python train.py --encoder_arch="regnet" --hop_length=320 --win_length=512 --vocab_size=56 --encoder_activation="relu" --encoder_widths=[64, 96, 144, 208] --decoder_width=256 --decoder_fused_qkv=false --decoder_qk_norm=false --learning_rate=0.00086 --beta2=0.98 --weight_decay=0.3
Rows from block 5 of the text decoder of a small audio captioner, named by matrix and row number. Rows with one number belong to one neuron. Each number is 128 + 24 x the weight over its row's rms, rounded and kept within 0 to 255. All counts start at 0. Numbers have three digits each. After the name is the row's rms in percent of the matrix's.
Before each neuron's rows are labels from the 100 texts, of 14976, where the neuron reaches its largest size: "fires on" is the input token at the peak. Only what is clearly more common there than usual is listed. The data: synthesized solo parts of chorales (CocoChorales). In brackets: how many of the 100, against the usual share in percent.
# gate: MLP gate (decoder.blocks.5.mlp.gate.weight, 1024x256), inputs 128-191
# fc1: MLP up (decoder.blocks.5.mlp.fc1.weight, 1024x256), inputs 128-191
# fc2: MLP down (decoder.blocks.5.mlp.fc2.weight, 256x1024, transposed), outputs 128-191

fires on: "g4" (25 vs 0.9); "4" (24 vs 6.1); "5" (22 vs 3.8); "g3" (15 vs 0.7)
gate.109 105:135124077123131175128126128127132100129129132126074079131124109119126107128123127127127135129135122127121128153094127056117126128126128128129129127142129127142128092130128134130147112127124127
fc1.109 111:115117109128129098122127129149127091130135128127127173128129127127152127129126127095126121141129128121128105112129196129127128125162129129130143128128122184115118139129119158121156122124125091
fc2.109 108:132127126126131133124124124130132128154127141129132128127132109136128127163125128098114125126149129129120116129129133122116122134129121115128118127128131104129121127204130115129131128123128119

fires on: "#" (99 vs 13.2)
gate.316 132:131129123128129130106115180126128134121126132128090122203129134110120210076128139127080128144128087119131129118127127128131148129127114137126129129122106120141128134129160092128130127138142128
fc1.316 131:097076127133129127162128075128075128153138131133127128127123131102130126123124124128128128171123137124127129126129158132156129131129129000127129130130112128128127086131162114128130137066127128
fc2.316 173:102130128141125167020104130128118108128131120128127128127128179127127132098125129134128099184123146128130130128116125127155130127143178096077185127111126127141136130123129140109118126128157129

fires on: "<end>" (55 vs 10.8); "b4" (20 vs 1.1); "b3" (16 vs 1.1)
gate.143 093:128128129127129128107127128134131127130128119128157130128074135128184126127127043128149115125133145129128144128129118128076127130129233123128133122073179128150128128128076154128126126129255128
fc1.143 091:176127123126102129128130129094127128126129127128127204125128127129127130073128130137127128113076138208198128065152130128128127128079089116127131127129127128129130128089130129117126129128127141
fc2.143 097:119131118132109116128126132132127119131255131136129129104126102125206143126129118128117127149127130128127131145125107126130137128124126127134123128150247206131130132129179121130131133131112127

fires on: "#" (90 vs 13.2)
gate.35 102:128029128129128129129128128142127153125127109133127122128036159131156129129129128130129124093129128128125128054130122128128170128090125126139127129127185128128128130128128128128129154128128128
fc1.35 087:078127128128165161128127128127128191128129128188109128151189120101127129128129215129124127135128128128128136124128128135098126129163128098127129187126127155131135125132104128127127126128128131
fc2.35 073:129127118171123128145150129117128159153132129139130072117106137127126128162124143128128116130134124125121127209129128151125076122123122237128128123127129123147150123061168129129128115127129105

fires on: ":" (25 vs 10.8); "e5" (17 vs 1); "3" (12 vs 3.2); "f3" (11 vs 0.4)
gate.173 085:127128084123126128084127209128193128130128128125127128123099128128128089090127128128255083128136128127128127129128111137129134128128127128128126127128131128128081128186129126026133067189134128
fc1.173 095:184128105128128128128156128123121056125199127117128127128116126130128128123128162130130128067176128117129168128156128114122174147207163129128067127057127134127129129129128128128146128155132079
fc2.173 071:131129131130133128124130128150128128126121129120129131162126129095136127128130132129089126115127128128120129123130139122127129128127096100131133012128146127128126129128125110129126128128127161

fires on: "<end>" (51 vs 10.8)
gate.498 105:126175141127129109127127146130203113145128128129100141125128130128128060128169130164059124125102127103129134129128128187127128128128128106127196128126128135128154128127148127127102175127163194
fc1.498 097:102128126128170126130142138145127131134116128130112128115128139127128128043125124129127126089129128128126125128128093128130068127145106100157127148129130132048128134126126138127130119127118119
fc2.498 099:133132128149129129149127132127122129126129124126122133129128131124142113129129140127127132147172127129134109128031132128129141129129116129116173195132115164130139130121128027128124124085075128

fires on: "#" (78 vs 13.2); "5" (11 vs 3.8); "d5" (9 vs 1)
gate.300 105:129148127126062122128128132151127128155129128132129181147128129081127126067127128128130129128128127128111128129128199164120130124031129128128128106131129127157196115128128129136150128110126126
fc1.300 096:154144130129126128037127129128148126126128130128127129127136128128129129129128132139156166126115125128128127132128117126133128128128127128120128128128128129131130129116128132142255109131126135
fc2.300 068:133126129123080186126127152101021126125188128127128136100128156129126129074108131131122131135129128127128146123127097125127125089125154128126128127127124118133203129141126186053128106127126133

fires on: ":" (47 vs 10.8); "4" (31 vs 6.1); "f4" (19 vs 1.1)
gate.541 099:129127129129174128128119127128132126130180129095113058132128130125129123181122127129128137083154128137125116127126122128126115136036095128122107111128118135128119130127128128132128129126129163
fc1.541 121:124134180132112137133167100129128111147127167128126136177128128129127059093129132130128128126132125183102111128202128128131128132128106124128113129121203123131130091127131132128148128134128134
fc2.541 133:127124167183127130126146135129096133119130125094000134092099151131129136124128128131125119128126146127228245108127123131134129125130130130130127128128137140128130133127096130125127078139132132

fires on: "g4" (63 vs 0.9); "c4" (30 vs 1.3)
gate.723 090:050127129227123130102127128129190199130128129128128143116128132084131128139126071159128129127128132129127137128127128090126128129129127160128080108129128130128127129127138128124150171131146129
fc1.723 087:128126129109127195127129129128130105129128128128124128138127127128129133128128124128149129125127092129129149127128138098130129128159128129122129216116127130128128129055016181149127124128129124
fc2.723 073:126128189129128130125114128139115130130119134119123117125120126128165126136131128103126122129114137121136255122125055127126130189139133091140121135125128138131115146137154129126124117163159134

fires on: "g3" (35 vs 0.7); "g5" (31 vs 0.8); "e3" (21 vs 0.3)
gate.505 104:127128104128100121126127145123127129129076130020055128128112108107129128126127130061146127128131128130136127128127134034129131141128128129143160128114128130141095104126130129082128128092128148
fc1.505 112:123127125125140074079129125124136126128128141129128131127139223128122148180130128130135128127128122128128128120129146121154106129128126088181142127150128100038115129129128127128155128128122107
fc2.505 100:132125126133089126130139130125105128128130127125111125050117126133129127128127126129128119125131056132128130126127123127070137129128130110128130130127131127159136126116115130133181120129128126

fires on: "#" (100 vs 13.2)
gate.406 168:130213128122136128144125128115078132114137134151169172098128138129128127104129151201122124128127126158150128128132126135129151147130117134107128127142075125173137130118185130128129128111128128
fc1.406 143:128123111135135115128154085129129128129058072128140125132129128137109129126132124127135129119120151130101138092128135129153128131128129127104211128147128114125127124129128104132053129128146135
fc2.406 223:129124065128111129039122127128128096129132172123132166128115127127132152130128119128113128208134129129108126129128137029106127118128143117121141127130139124142126127127128134074133130099153127

fires on: "bass" (26 vs 0.2); "b3" (19 vs 1.1); "g" (19 vs 2.5); "g5" (14 vs 0.8)
gate.271 094:129148126180128126130129130129126127133128129128127176109157093130129129128128119128128132231137128126128121129136127099117170123115102130093127130129131086123129092117119130143128124123105125
fc1.271 110:128127185127127129128188128137127089159128129128111128128061129127128128127114129128096128128128128244020128128128126128128128151127128186168127128128128128126128128128129154129132128197124043
fc2.271 053:177128129120190104125141170097129105107162128130148151090131131128145079116144122134128128125122127129123169066129126123129062131128142121130125128127130101000118129127127139128111092130143130

fires on: "bass" (61 vs 0.2); "tuba" (17 vs 0.9)
gate.36 071:128128127128128128127179128128131128128129153129128107128129127128128088128127187128138126124128128088128128128146140128128149129128152138128128130097129127140167108129168128128164129128128128
fc1.36 066:128111118127128127132127131096127127128128128128128145129128128013129128117131125128137129130128127129128129129128128157128129128128128119094125051128129121128107129143130128128164129129128128
fc2.36 045:141122129128113128129132121122128130134125130124123138255125127131128128134130128126123128131131125124128128128139130129137128125117147129130165128128129021125128124128128131123135128123126127

fires on: "3" (100 vs 3.2)
gate.753 078:129135099167128130129086146129128127128127128141145129209155128108128133128128128164233129129043189185103164126128126146114128121137128015128164128087118129148122128141167128153128128128126128
fc1.753 080:134131129126128144127022129128128130128126129127129113128129129128128124145158129128127073128129129123127089128118125130128130128130129133128130128128186129127129069125126129128127080128128129
fc2.753 082:128130110127128029130127131128127129126211121130114128127127130129087131102125129139128073125144020154131107129126128132129128127131127128125054131128133128122193120129128127126128122128128128

fires on: ":" (36 vs 10.8); "f3" (17 vs 0.4); "3" (15 vs 3.2); "e3" (10 vs 0.3)
gate.461 108:121137132128127114125094136128129190129127132128117126138130080129128129099128129146116128155127128129135129128113087128131124128127147126128133129125141131145135126043103127126122128176133128
fc1.461 110:128098083129239102141128183128074106109130129128128128159128111128129127128128123128118127136128127108127131124050129127126128128157138127107128128157191123129081187135125129121128100050137128
fc2.461 128:127156129131113148128140130106133127084098113118127125128149129135129127128125133117155113116111152130129122104127127127144128144129128125129135128127129011204000125128130128159129129132125128

fires on: "g3" (31 vs 0.7); "b3" (24 vs 1.1); "g5" (14 vs 0.8); "c4" (12 vs 1.3)
gate.52 106:127109128209170120127128103129087128203128128130128127156108127129128138127141126130129128128129129128126133127109122099128127154128107127152127129171159194128061128160122127128083160129129128
fc1.52 103:128160094119128090132107164128130128124128163081128131128159187162128185122132191127120131152123131128097129116133127127127126134128118126106129152125131127129125089129130127129127048127133130
fc2.52 117:183128166131128129138127128129125127125127130125117126236129127132132127135128146129136130133126199126133124132122134108122136163112125130050179120129119135130128131126124090129128133000126128

fires on: "#" (82 vs 13.2)
gate.469 073:128043128128128115128128128128128128129128128098128129127128128128128128128128128128128182128128128128128128128098085103128128128128128128140128158128123128128128128121169127128172128128128143
fc1.469 065:128092128128128115128128154085130128115128128126066126129128047128127128127027124127128128131128128138128144127128126171128127129107128136150129128184128025204056095128129128079127128117130128
fc2.469 036:124126144128124129126221124158152127129128129129128127130128130126114129126128128125127130130098126121131129129126095128127131126132134127142118131126130135167132131142138130128130128152133130

fires on: "g4" (47 vs 0.9); "a4" (13 vs 1); "f3" (12 vs 0.4)
gate.613 088:131127128129128129108131150151138128102052129133128074128100127135144105131130090128128153135065127203129104132127132111131132128099128131070184128128100132128127115127129128126130128125177099
fc1.613 090:128129129128145130099090128131128068130107127102155214128128126200095128129128126087141128127128130128127129147128130117127129128144070129127129129129128183128126129128135128110170113128129127
fc2.613 070:127129137163126129158114129128127143128128125074135129128113131123133150126134127130129124133119128247131047118119117106134128129125148138083128124126127134128127151125130125122119120135129132

fires on: "<end>" (35 vs 10.8)
gate.208 109:125127130130125129129129122128162128127165128128105130130128129112117128058147129122131128118145130128128124128127182128150128151149182131127128141121039144138142127127255150127094131133104134
fc1.208 085:128128051128131128127125068210128128188203146127132128128093128156116128128128122118128129165129124087128129110165142136101127042130131128109129128128128127108000044151128130126127126130128128
fc2.208 081:142150124150127181133132128127124172129048124127126127129125120127130134137128143128121126098128129128128004127127132105131134128135126128085124128127130128147127193076132126141129126187115125

fires on: "#" (42 vs 13.2); "3" (31 vs 3.2)
gate.133 100:127160141133129129128127115013128128096152151129129127131135128123128143124177126128139127128107128130119128138075125128128094187225128126074143129130085086127124128177127128081119127128175127
fc1.133 101:130129130131120127128120128095193129131056131126045128128127127109127128156129129128101127134128129073128130128129126129128126129086128127127129127140125131132102137128135128142097129127114063
fc2.133 122:122131118125124111129129130130127086174139127225171240127127136119125131086106107128149128118131131168108132129129132129130128129129126128128046129126255128126130122131127119102134123126127129

fires on: "viola" (97 vs 0.9)
gate.693 095:129187137073127128127186127131099141123128143127128129128132128130126131134131129144128128126090128144129162128127067128162128128128087174138128088120136127050128130127128156153128132128128129
fc1.693 097:128133129099129086128120128128128132129191145131129120128130168128129128127129127124128128255172126120212119129128128128128146128128132128065129129145136127127126128128038128131127131127129127
fc2.693 093:122130133140126127126132130129115118127128130124128083127128123127133183137131131133126126123116125126122203126128131132165129123128111115152101045117127140128151128200127127123133123130128134

fires on: "viola" (40 vs 0.9); "<end>" (35 vs 10.8); "clarinet" (9 vs 1)
gate.43 101:116128184128162132127177153128205127127124132128128128148128122122119176129129061128146129099008139153139128124128127206131124160158122125104144135128128128128129128129132128111128096128144128
fc1.43 103:128161128126128127125127128140127121125128118076091128128136138139128109132132134127110126130128128162128055145127130173130098128214128129120128126127110111093145134130026137166145123128129092
fc2.43 095:128118083128138125126123128129126134125134126125133109116130079127116127128128128196163138127122130130179134125108121129138174124122131128128129128127118183125133129127125132150126122128058128

fires on: "viola" (52 vs 0.9); "g5" (18 vs 0.8); "f4" (12 vs 1.1)
gate.447 092:128090080080127128059173129148157128110127128127047131125128095129128127118128131128128128129139193126129127147156130127113129116128127158130128097069129107128127164129144128129128129127127128
fc1.447 101:128129129128130128137112132128126108127143129128129128114185130126129127132128175047128128185128070098156129152128170129128127137128125128107128127113123100116029128124176128130127128128127151
fc2.447 089:126132131127177211125131126132136159128116121126126120118133128144112127125136128138131071128123128118150125102129124175136092127131137130129132122115124127128129120128128166095122123173129120

fires on: "3" (14 vs 3.2)
gate.602 102:131143127128126131129129127145127128114127143130126124131130114128127127128125122128184128128135129128128129131127103129131134128117001149133129115130130128159129130168171128133127145117126129
fc1.602 100:129127127128127129127136081126126126129128128134132064129129125127128128128162129130128128128160112131126129129032128127195185081128125127128122128128130151127136128142130128164132129137127134
fc2.602 076:162084116129128146122130128108139131136127123129120042128154127132129118126126121112129077148130147109134118122127129129132000134128139128129135130125131132139128113133130134123127128129124094

fires on: "g3" (31 vs 0.7)
gate.31 113:096128144118051112118130186120128128113112150126190131128128055128124228127093132139129127151092128151120142126128100122132103124066111126060212133127127129129133128128128180079126126128131170
fc1.31 107:128128127144130106130094065130018142130183139136154129128128131133107120074156126117076074139118136114122128136154111130123129075129148129119126124090129127166127120128127131129126160116171112
fc2.31 122:130082123169171111132255130136125135127138122110127128121126130126143094136135117136132119127129129127153137106159128147127132129128135131138120130129127128125129127129117210126138126128127121

fires on: "g3" (57 vs 0.7); "4" (28 vs 6.1); "f3" (11 vs 0.4)
gate.205 110:146128128083127101126126130115130129154123112133129128126129061116076150113127128105127205126126063128127129127128126122199084126122128127134129185123133128063127129207133127140126128130129178
fc1.205 111:126190126023124082072075120130120107166126128127127130129128083170127147128131134170194127128019124128154125134065130117129129128127128128128128138128125220114129130117147117130126128134129145
fc2.205 118:134136128110114136129122127130068129132118135133130135125222192181123126128129180129128129131125121129120125132129134125125134114181121170109173097128123139137126129119102126127126128074116132