config = dict(
    encoder_arch='regnet',
    model='audio captioner',
    dataset='synthesized solo parts of chorales (CocoChorales)',
    train_examples=39062,
    n_mels=64,
    hop_length=320,
    input='log_mel',
    spec_augment=True,
    win_length=512,
    tokenizer='word',
    vocab_size=56,
    encoder_norm='batchnorm',
    encoder_activation='relu',
    encoder_channel_attention='eca',
    encoder_depths=[3, 4, 6, 3],
    encoder_kernel_size=3,
    encoder_stem='single',
    encoder_widths=[64, 96, 144, 208],
    fusion='cross_attention',
    decoder_width=256,
    decoder_layers=8,
    decoder_norm='layernorm',
    decoder_norm_position='pre',
    decoder_activation='swiglu',
    decoder_mlp_ratio=4,
    decoder_head_dim=64,
    decoder_fused_qkv=False,
    decoder_bias='all',
    decoder_qk_norm=False,
    decoder_parallel_block=False,
    decoder_dropout=0.1,
    decoder_inner_norm=False,
    decoder_positions='rope',
    decoder_cross_attention_every=1,
    decoder_tie_embeddings=False,
    init='kaiming_normal',
    residual_init='none',
    optimizer='adamw',
    lr=0.00086,
    beta1=0.9,
    beta2=0.98,
    eps=1e-06,
    grad_clip=1.0,
    l1_shrink=0.03,
    steps=4600,
    batch_size=64,
    epochs=7.5,
    lr_schedule='cosine',
    final_lr_fraction=0.1,
    warmup_steps=920,
    weight_decay=0.3,
)
Rows from block 4 of the text decoder, named by matrix and row number. Rows with one number belong to one neuron. Each number is 128 + 32 x the weight over the matrix's rms, rounded and kept within 0 to 255. All counts start at 0. Numbers have three digits each.
# gate: MLP gate (decoder.blocks.4.mlp.gate.weight, 1024x256), inputs 86-171
# fc1: MLP up (decoder.blocks.4.mlp.fc1.weight, 1024x256), inputs 86-171
# fc2: MLP down (decoder.blocks.4.mlp.fc2.weight, 256x1024, transposed), outputs 86-171
gate.668:117119070127054134121126125131128129130131127130132124216127176125144127131131128128146127125172128128155125130129152178099127069125180128095128128129128127089127128138128127129167122132128129132128114128133128128126129135081128145128244165131128127089015212
fc1.668:150128128127130129129068128129127128128123226167107132127131130140130060128040118129124086030129128059205137127128116172155112128075132128167134133134129131134166047095088124072128129130129126044129122124128128127255125066196134127083126163127193047133197088
fc2.668:134122130157128135113110114143139125123124125133134124124130161127134121187130125129128135121179126130134129139130128128118188136123074096068142130135129098129123128172255130171157134134027250126126128250128075101130130137130128125115135128125134114130120127
gate.669:147089130128120101130132127128128127158128129128128128118108120087127126128126129127129030109193105128128131129137127128129156187158001128128131127126128125089129024129107179128126161154127037135158127129126122105186131128078128129134127148124107128129105119
fc1.669:127128127127127104161128134083127184120103130144129128046128131127117083064207127127128097095153128122128127077129126125128125130127069164129133127129128128140125251129127126127126124129130233129141128022123127162129129129152127129129123122128104098127192214
fc2.669:124130134156128125133137132126113099130123149119125132056129109166129132164141132126126131121126127118131124129125127127136126125127126133125121135059142137144127147129123124135116124066000127128132129129129130117105121128129129129131127129122121097131130126
gate.670:128128124129115128224166128142194129127127130128128087128103128129236127182128127132128129127129129112128129128127128128128127097128129130130132139130130139075129126127128131127127129122128129185127128128151128126126089128179128128127126077128131128128128158
fc1.670:103180089124127128141126129129127128101000127131129129129128130136128080168128128148120128129128127129154129128148129123145129133128128128177151129130128123125127127128174127128129128129128126128129128128140165129131129133114137083130167129128126159122097126
fc2.670:112129104131129128130126129120131135125128124129139133128131131134128135123114130127185129135122128127132108125127127118128132129129128126127122128126120139144129139126127127128132123127132121153130130067127141203132130128131129130127129124132126130132128090
gate.671:129133128149128016128128155128128127128128128129128128128197126127137094080128127128128128127128222128128128128113128162127255128128125127150129128128128127137128129129100128128129128128128052128117130139128128127092143128128129127128128127147123126060127081
fc1.671:149129124127157131189127128128132158126129127129128065129128134129128054128090115128136127130130141127129105114154127185128137065127128129130113128213130127127128127129129129128129153128125127140126143128128130129127128128128130125015128125184126128130209099
fc2.671:127123129131123127129130129127129131122129102067129127128128130128127132127129058124125143129108131129130137120130130142130126147129126127128125134121104152127130126126129128128117128135131127126128184076133129128130127134133129127101070131137122123127138155
gate.672:128128128134128130128126128106126139126131132128127127135104128126128127128108129128130128128009128128114128142127186183128155228128128128128202129182128099128127126149127132128129118191121128129128006199127107084104128127129126128129127129093110129110128127
fc1.672:130128130075155181128127135149024125121131135161127126129127117125132206131112128130084125190127096140138044089127135128128129098049127125073130130129126128206127129127147135125129127188139128129139101131113083129127145126129140127127128129206129134128122125
fc2.672:107127128147130129135128126138131130129127129128158128202119128127130130125057127127127132145134128133071130137130135128108131134094129124129126129123133128166127114132128132127140128129127125202108153143144123130131128131096127130127133154134128128127029093
gate.673:129148130124212128128132139128138130127129141128129128130122116212127000190145083207110199099122129128127128126128222136135127120127128128141129066127137128127128116128126112128127135047128122131125130128128085127049172127153129128128106097126128127127129129
fc1.673:128127127128174128129128174130124059051128255126128129251128048129126091137071098128128174170216128116131128125098128129093217127093140128146129128127127132255128150126097126129129255088127128126132131130129123127130126128128186211129084128184121131127135128
fc2.673:131129119135150126209128000131124124051127173117114134159134129130124129166131137108130133126126124126126094131123128126132121125040110128115130134000116134127129128116123148228128130128128131089129128143143126141128129122150127127109140154151130132031137126
gate.674:127190188126124137126131000007128128127130030128129129255056095128130093127132126129127130127226129127032118128189151128095162125128135162129128127044131112113087128128128108120072126125128078132129128143131126000125255123130108128130140128032218192128128125
fc1.674:046090129131128113129182129136128124128127129082085128092170137125168129178080130089117124155243129225126128102129136129121129043128129114128018132187122255000129255000109128120179128059129129127130130175127077127128092126064132112126131130127124128255157128
fc2.674:216127121126112127128129192125132194081130133109136128132120205046116122255125251125136133128127128093127133010135125122086128179120129131000126071113111134130095129131132110135057126180127123136127130052156120127131180128126126122084191060162000125122128133
gate.675:138159128163125130147128091128127191149129145129127129176164092125133128126133129129129128130106129131125000062071130129083099126255078198125128049076036128127082109031128128113126129133128132127124128192146129078094124000128127129127127127126128150129126130
fc1.675:175130122129129131134128128231128125148117130133127150128129127127127129126128124153028129137126041122147153115124090127126127139131131128128126128155127070131131129050128086131129129135127128128128129128125131129108121128131164131129124096128126127127131128
fc2.675:212131128128128129121130133127130000117040131124113121118128080129123139136124131086131131124137122124130117127122122126129120146123125126149125142131123084133142133154124248128125128125131132121124130125127123140131129140130127114127131130132134095127137081
gate.676:128129147184128133127128122184166128127127130138128083127112130115129128128135127089128128163128128102126129200125131121129105129196129127137034128171131131124128125127127126123128107129168142127128131155129128128128127089123128130129095190163092106127048132
fc1.676:067127126172128130128128127129129103122129121128128144127127129195125107096126162128126128128128119128128127130129128077128253127128089129129125128135207128094128132128132129128147128085129128130127175128126128100127152129128195128074128129180072127128127129
fc2.676:132144133131129129130125127126067131132128125132120128128134133128127129127130121128127129129119133127193130130122129127122127126130132127127132126124127127085167127118127123128132130128129127126130123134000130146129130123202129129131127126127128129129131127
gate.677:120128124133000124130130125114140148127091128148129130093128125128168098131124163128131128153145129128128127114228124206128210128130146127127125126127081128128128131128139129128131060088128156161123130129126128126083102130127113130092067133127127125127129129
fc1.677:131128129127123092129129128129127129129185127080128163128129065128128129126134143128120128127165128184128127165128125128135078248084128128128129130127116129128126176106000155126123128082165120138098128126127129198138128128139122128127128207128187128139110127
fc2.677:204144133128133153239071127126154132132130130226000128126128034142133128128023127128128133124125129148086139144128138156130177128255130134125131255119137128115129200128134128080129131000100107130126128124130126126128255133128129125129197126083125106125127123
gate.678:137128031127129168128127128128121129129129139128131120127128128141128128130127040123130064128162128128128128131128128000152144194128129128126017127128062130147121127128132124128159130129160128128139091128124000121132128128121141243128131122127095146174128124
fc1.678:125168128130138130130077063148128125000216129127112143211164129129127138111128127158133129131058112172129059125126133095127160128131145136128141117128129128125128130074126061127128129158120131128127130128126132127237129128156113168128114056141126128127130130
fc2.678:132142132122119128120127255128131255125146128131128128139129128156096128127127128127213131130034128127019130129131126075126129126128139145136118129132127126128128117129132126086127128134119136138129223144128131127130184126045122131127129128133137141128079123
gate.679:190178136123127128125123129127128128125129127126128101014046112127129109127128195128136129130040161129126079175187128158123000128127247129128127126136123126127089116128128103129097127127086094073126168128126000129125138129126128125129129126119130129128129128
fc1.679:161129065128123130193127128124088165127127135142158128168127128164033153129125162129128128136128130180160129122153000082129130140129127128167128131118130134130164129127128123155128089207184186129130124128009138124118148181104224128197128124125147062228133128
fc2.679:133129129188128131127084125132128211125131122133093123131133117145146145133125142132170123133126180125109126123021130128126129131142133129130126122117121125112129122006128131129133133126122127094133171140123142127126128000119128131126138125129119136122128129
gate.680:131127201131141053129059127124083127142119012131125057072125125131097128127128130128128000126131096128064129188128130130127131117128129128202128129134129127066146127128128128129127126131058148129128128112126125139127128104129179128126127151129172126128164128
fc1.680:127129128153128105114129112108123127129127222119130249116128125128124123132127128128130129122126124128126129218071129128128157145118181126128128128128220129129127131128128159116126119091127127128128120128091127131119139133128130178145209073123163122118000127
fc2.680:131184129126131128125129126128139102125130127127124124128101019130129129134126131138126122172129129131123118132126129129128128130129128255127148128132132129125138124135125126064131121055121129143129117141132157148123125126109128130121127128121127133141128127
gate.681:121193141130126098134129055221125182176124125125090128129104125152140103129081134201138127130128127093130126131133118126129114122124184117118162126077128128126128193129165128128128082119127103179166122127141134044125078123128104000155047131128131130137123119
fc1.681:127137122131124123127130227129129128187131127235123142132131125144139142123127148136035128131105112142129124128125128128129105129129121130125128227112126129132128128192127128131128141123142127128058127133130047064118139128134128126186128129128141133130125099
fc2.681:150126129122067101167131128124161131130128133208137128122121129159013151124115132123130096141127116128127120127131116108142130129127126134127132126137120103123129139067131132123129125121085093131126128255128155130120146064126192131164094129126130194137084127
gate.682:128128051128130130121128128182128129127128157128179124129128121146129128130127131128128125128128126195122128125127130127126130173129136127128127125130121128156128122126114076129128128068115126128124064129141129130127132120047128130129108128127129129072130128
fc1.682:137128159128098129126129082129128129129129129134129128122255128077128129127104128129130134128128065127128128086126128158155129128128129129161130127099126119127128126087137128224128130127126129129126127127130128128112127123128129131233133122127129194031129133
fc2.682:127129127152138128136128127060130124128113105133128133124134128123128129084129125087127138084118103117134133128120128129132126126134127128129128151125255098128129133136121127130129130125127128118128127127125126128174155131133139127218061127111132127128131092
gate.683:154128128125127120135128133220158128129112120129149127107049125206131137136016235127128127151142128131128091183128172120126128128116128075130121128164117126135003129109142062128127131116128116128127145086026129130137132126127124132129127135122110126123128125
fc1.683:148126127126129188146129175119139123101116128162110137128135129205076127127126126123129177136126131127130129093127136080128085080127130147130078226129128129128122115128133101125142126129135129128093127143135127127134120126179111126128119127128128153159136130
fc2.683:000122129133136125106128118124128138179150170064139125133117130128128122103131055134125156139127106100131139128111127126154129103119129140125139130128156138113127128133112123123127125124129123170121128120128125129131129126128116124135116127123134125132123131
gate.684:094071131204129126163128134033096134118058127128127089128124131130128156127122128126128138150139135128129127129127127134092073121128129127122141128129128127145143246147196184166124169128130126129126129127153129139115124147130112117129129128235134128128123127
fc1.684:129129128128098122134194128047128184228129127128095129115121141130128128128128131128119129129235127131132113037128124148127095119150118128126127187100124037128077131127126197076127183118128122126131128102119134186123129128127129039128128067126129162139118145
fc2.684:001128128129132127129133129109130132121118131130131129180125122129124130128119132117128126136133132114151100128124128114052127127125171124135108123136125124095126110255128129126236126000123094128119090133171128128127124186126128128159133128129131128127129129
gate.685:130255147129123130118126129130131129128129128151091129103132005127128060126128128085150128128179123130164131126175115132129139112129198213152129132158128080098125110123127132125123054122126128109128135129135134162165124099135125126128111126118107130131129128
fc1.685:254128078138128127125128119129255128127114225117126133102132128128128112126120129101129111123128132129128148122129129148128128128082150134127136115166117128121130122122127128048128080064127129128133141130110189242129045000130128129083055144128124129126135071
fc2.685:141120104130144130122129113164146129129132133152128128128131129128116142002133037077128192111109088105136186129059132202096175131106128127138126135117156123129126211206131133139131146129138128140211142095001080129135129144131133080125150111135127115123144128
gate.686:082206124154127130129086163135132134125116129155128129134135039128132130129129126126052025134131128127136092239095127251093128000122126075128137129074171117128115123130083030128255129129075128128087126193198127175120123131131140130223128126129130129190142130
fc1.686:126129130128000122128028130142130129127212128138127127125219152123129128128121130125238114140127128131050130156127129125132125130129127128007128128147095079055125117125076122195232109255129130129148129161130131173130128089147139056131164131161128181131112126
fc2.686:234128149109129125126121127128139052124129046208129150097191000127129128141111192143131126138138125151073160105129129172123133131128129127125136129176131004226128122060132152100129129123105124028161072125106255161137115170151128134119130131105122121125183010
gate.687:099128128129127129074149128138128127127129129182127128131128127100156133213128128129126127127128131143125127231124129131128128121128176115127128128130128128132129128127148128127130125089127128128116138140110128157124198127065126128034128131157167130129127147
fc1.687:127210129128172131126128128139128128129088133113128127128128128109127128123135127128128131126127075125132132128129106117128127129129129142127127128128129181121095129127126127158128128126062137129127127122129127126129229134128143127129128128129151089129130131
fc2.687:125143132127128133121142125129127125114130145111123129130131125126126139125132128128126128127132128135122127091119130068128124129255134128127129126129130129137131079124125125122119128128117134128114128140129126139119124123129127135126126128214130134000133133
gate.688:129142129128125127129112134128128128127093128128101127099128084169127126128127128146131113130122020174133129123108126126128127128128127080113255128129127128235128127130128131114125122135128103163132087128051178147129129129128091131128128116128132129175128076
fc1.688:043127129124144128128100128128000127133129122138128126142124128127127125128133128127126118131123121203128128133130187031255140127124127134128170117167128128158121129230110172167126146090076126138082128119116128063167197139011127080135128129133088109133122129
fc2.688:131128131126000100128132124128130128136114138156132127111120128122129128128127146128052130117153123184128118129133127142125115129136144127026137122128125106134133132125139129094124129129151127119132125128125124125134131125129128208129127142118149133120123127
gate.689:128199130128134126194088030128128165129128128128124117128128121128127129126154137128131149128107124125129095128242128114097127181128091128129055110128128126127134127133127172130137127081125127130128117130147091156128129127014128128129127079128129168128129128
fc1.689:128122134132149130128127082140129244127127129118128128240129000126152127138129127104084129125131128126128128128122131129128128129165130125136126164166151128139129086129128148197128127127125140099128182060128128129143128107138058130151128128129122107128123128
fc2.689:133128133133111123133129126164128130130129128128130130159127134148104132124141130124126130127130124126133126129118124126129113170129129126130140132131130122193124145127164126129127127126128129129127128128130128134128100132127127129141111138130127129127127126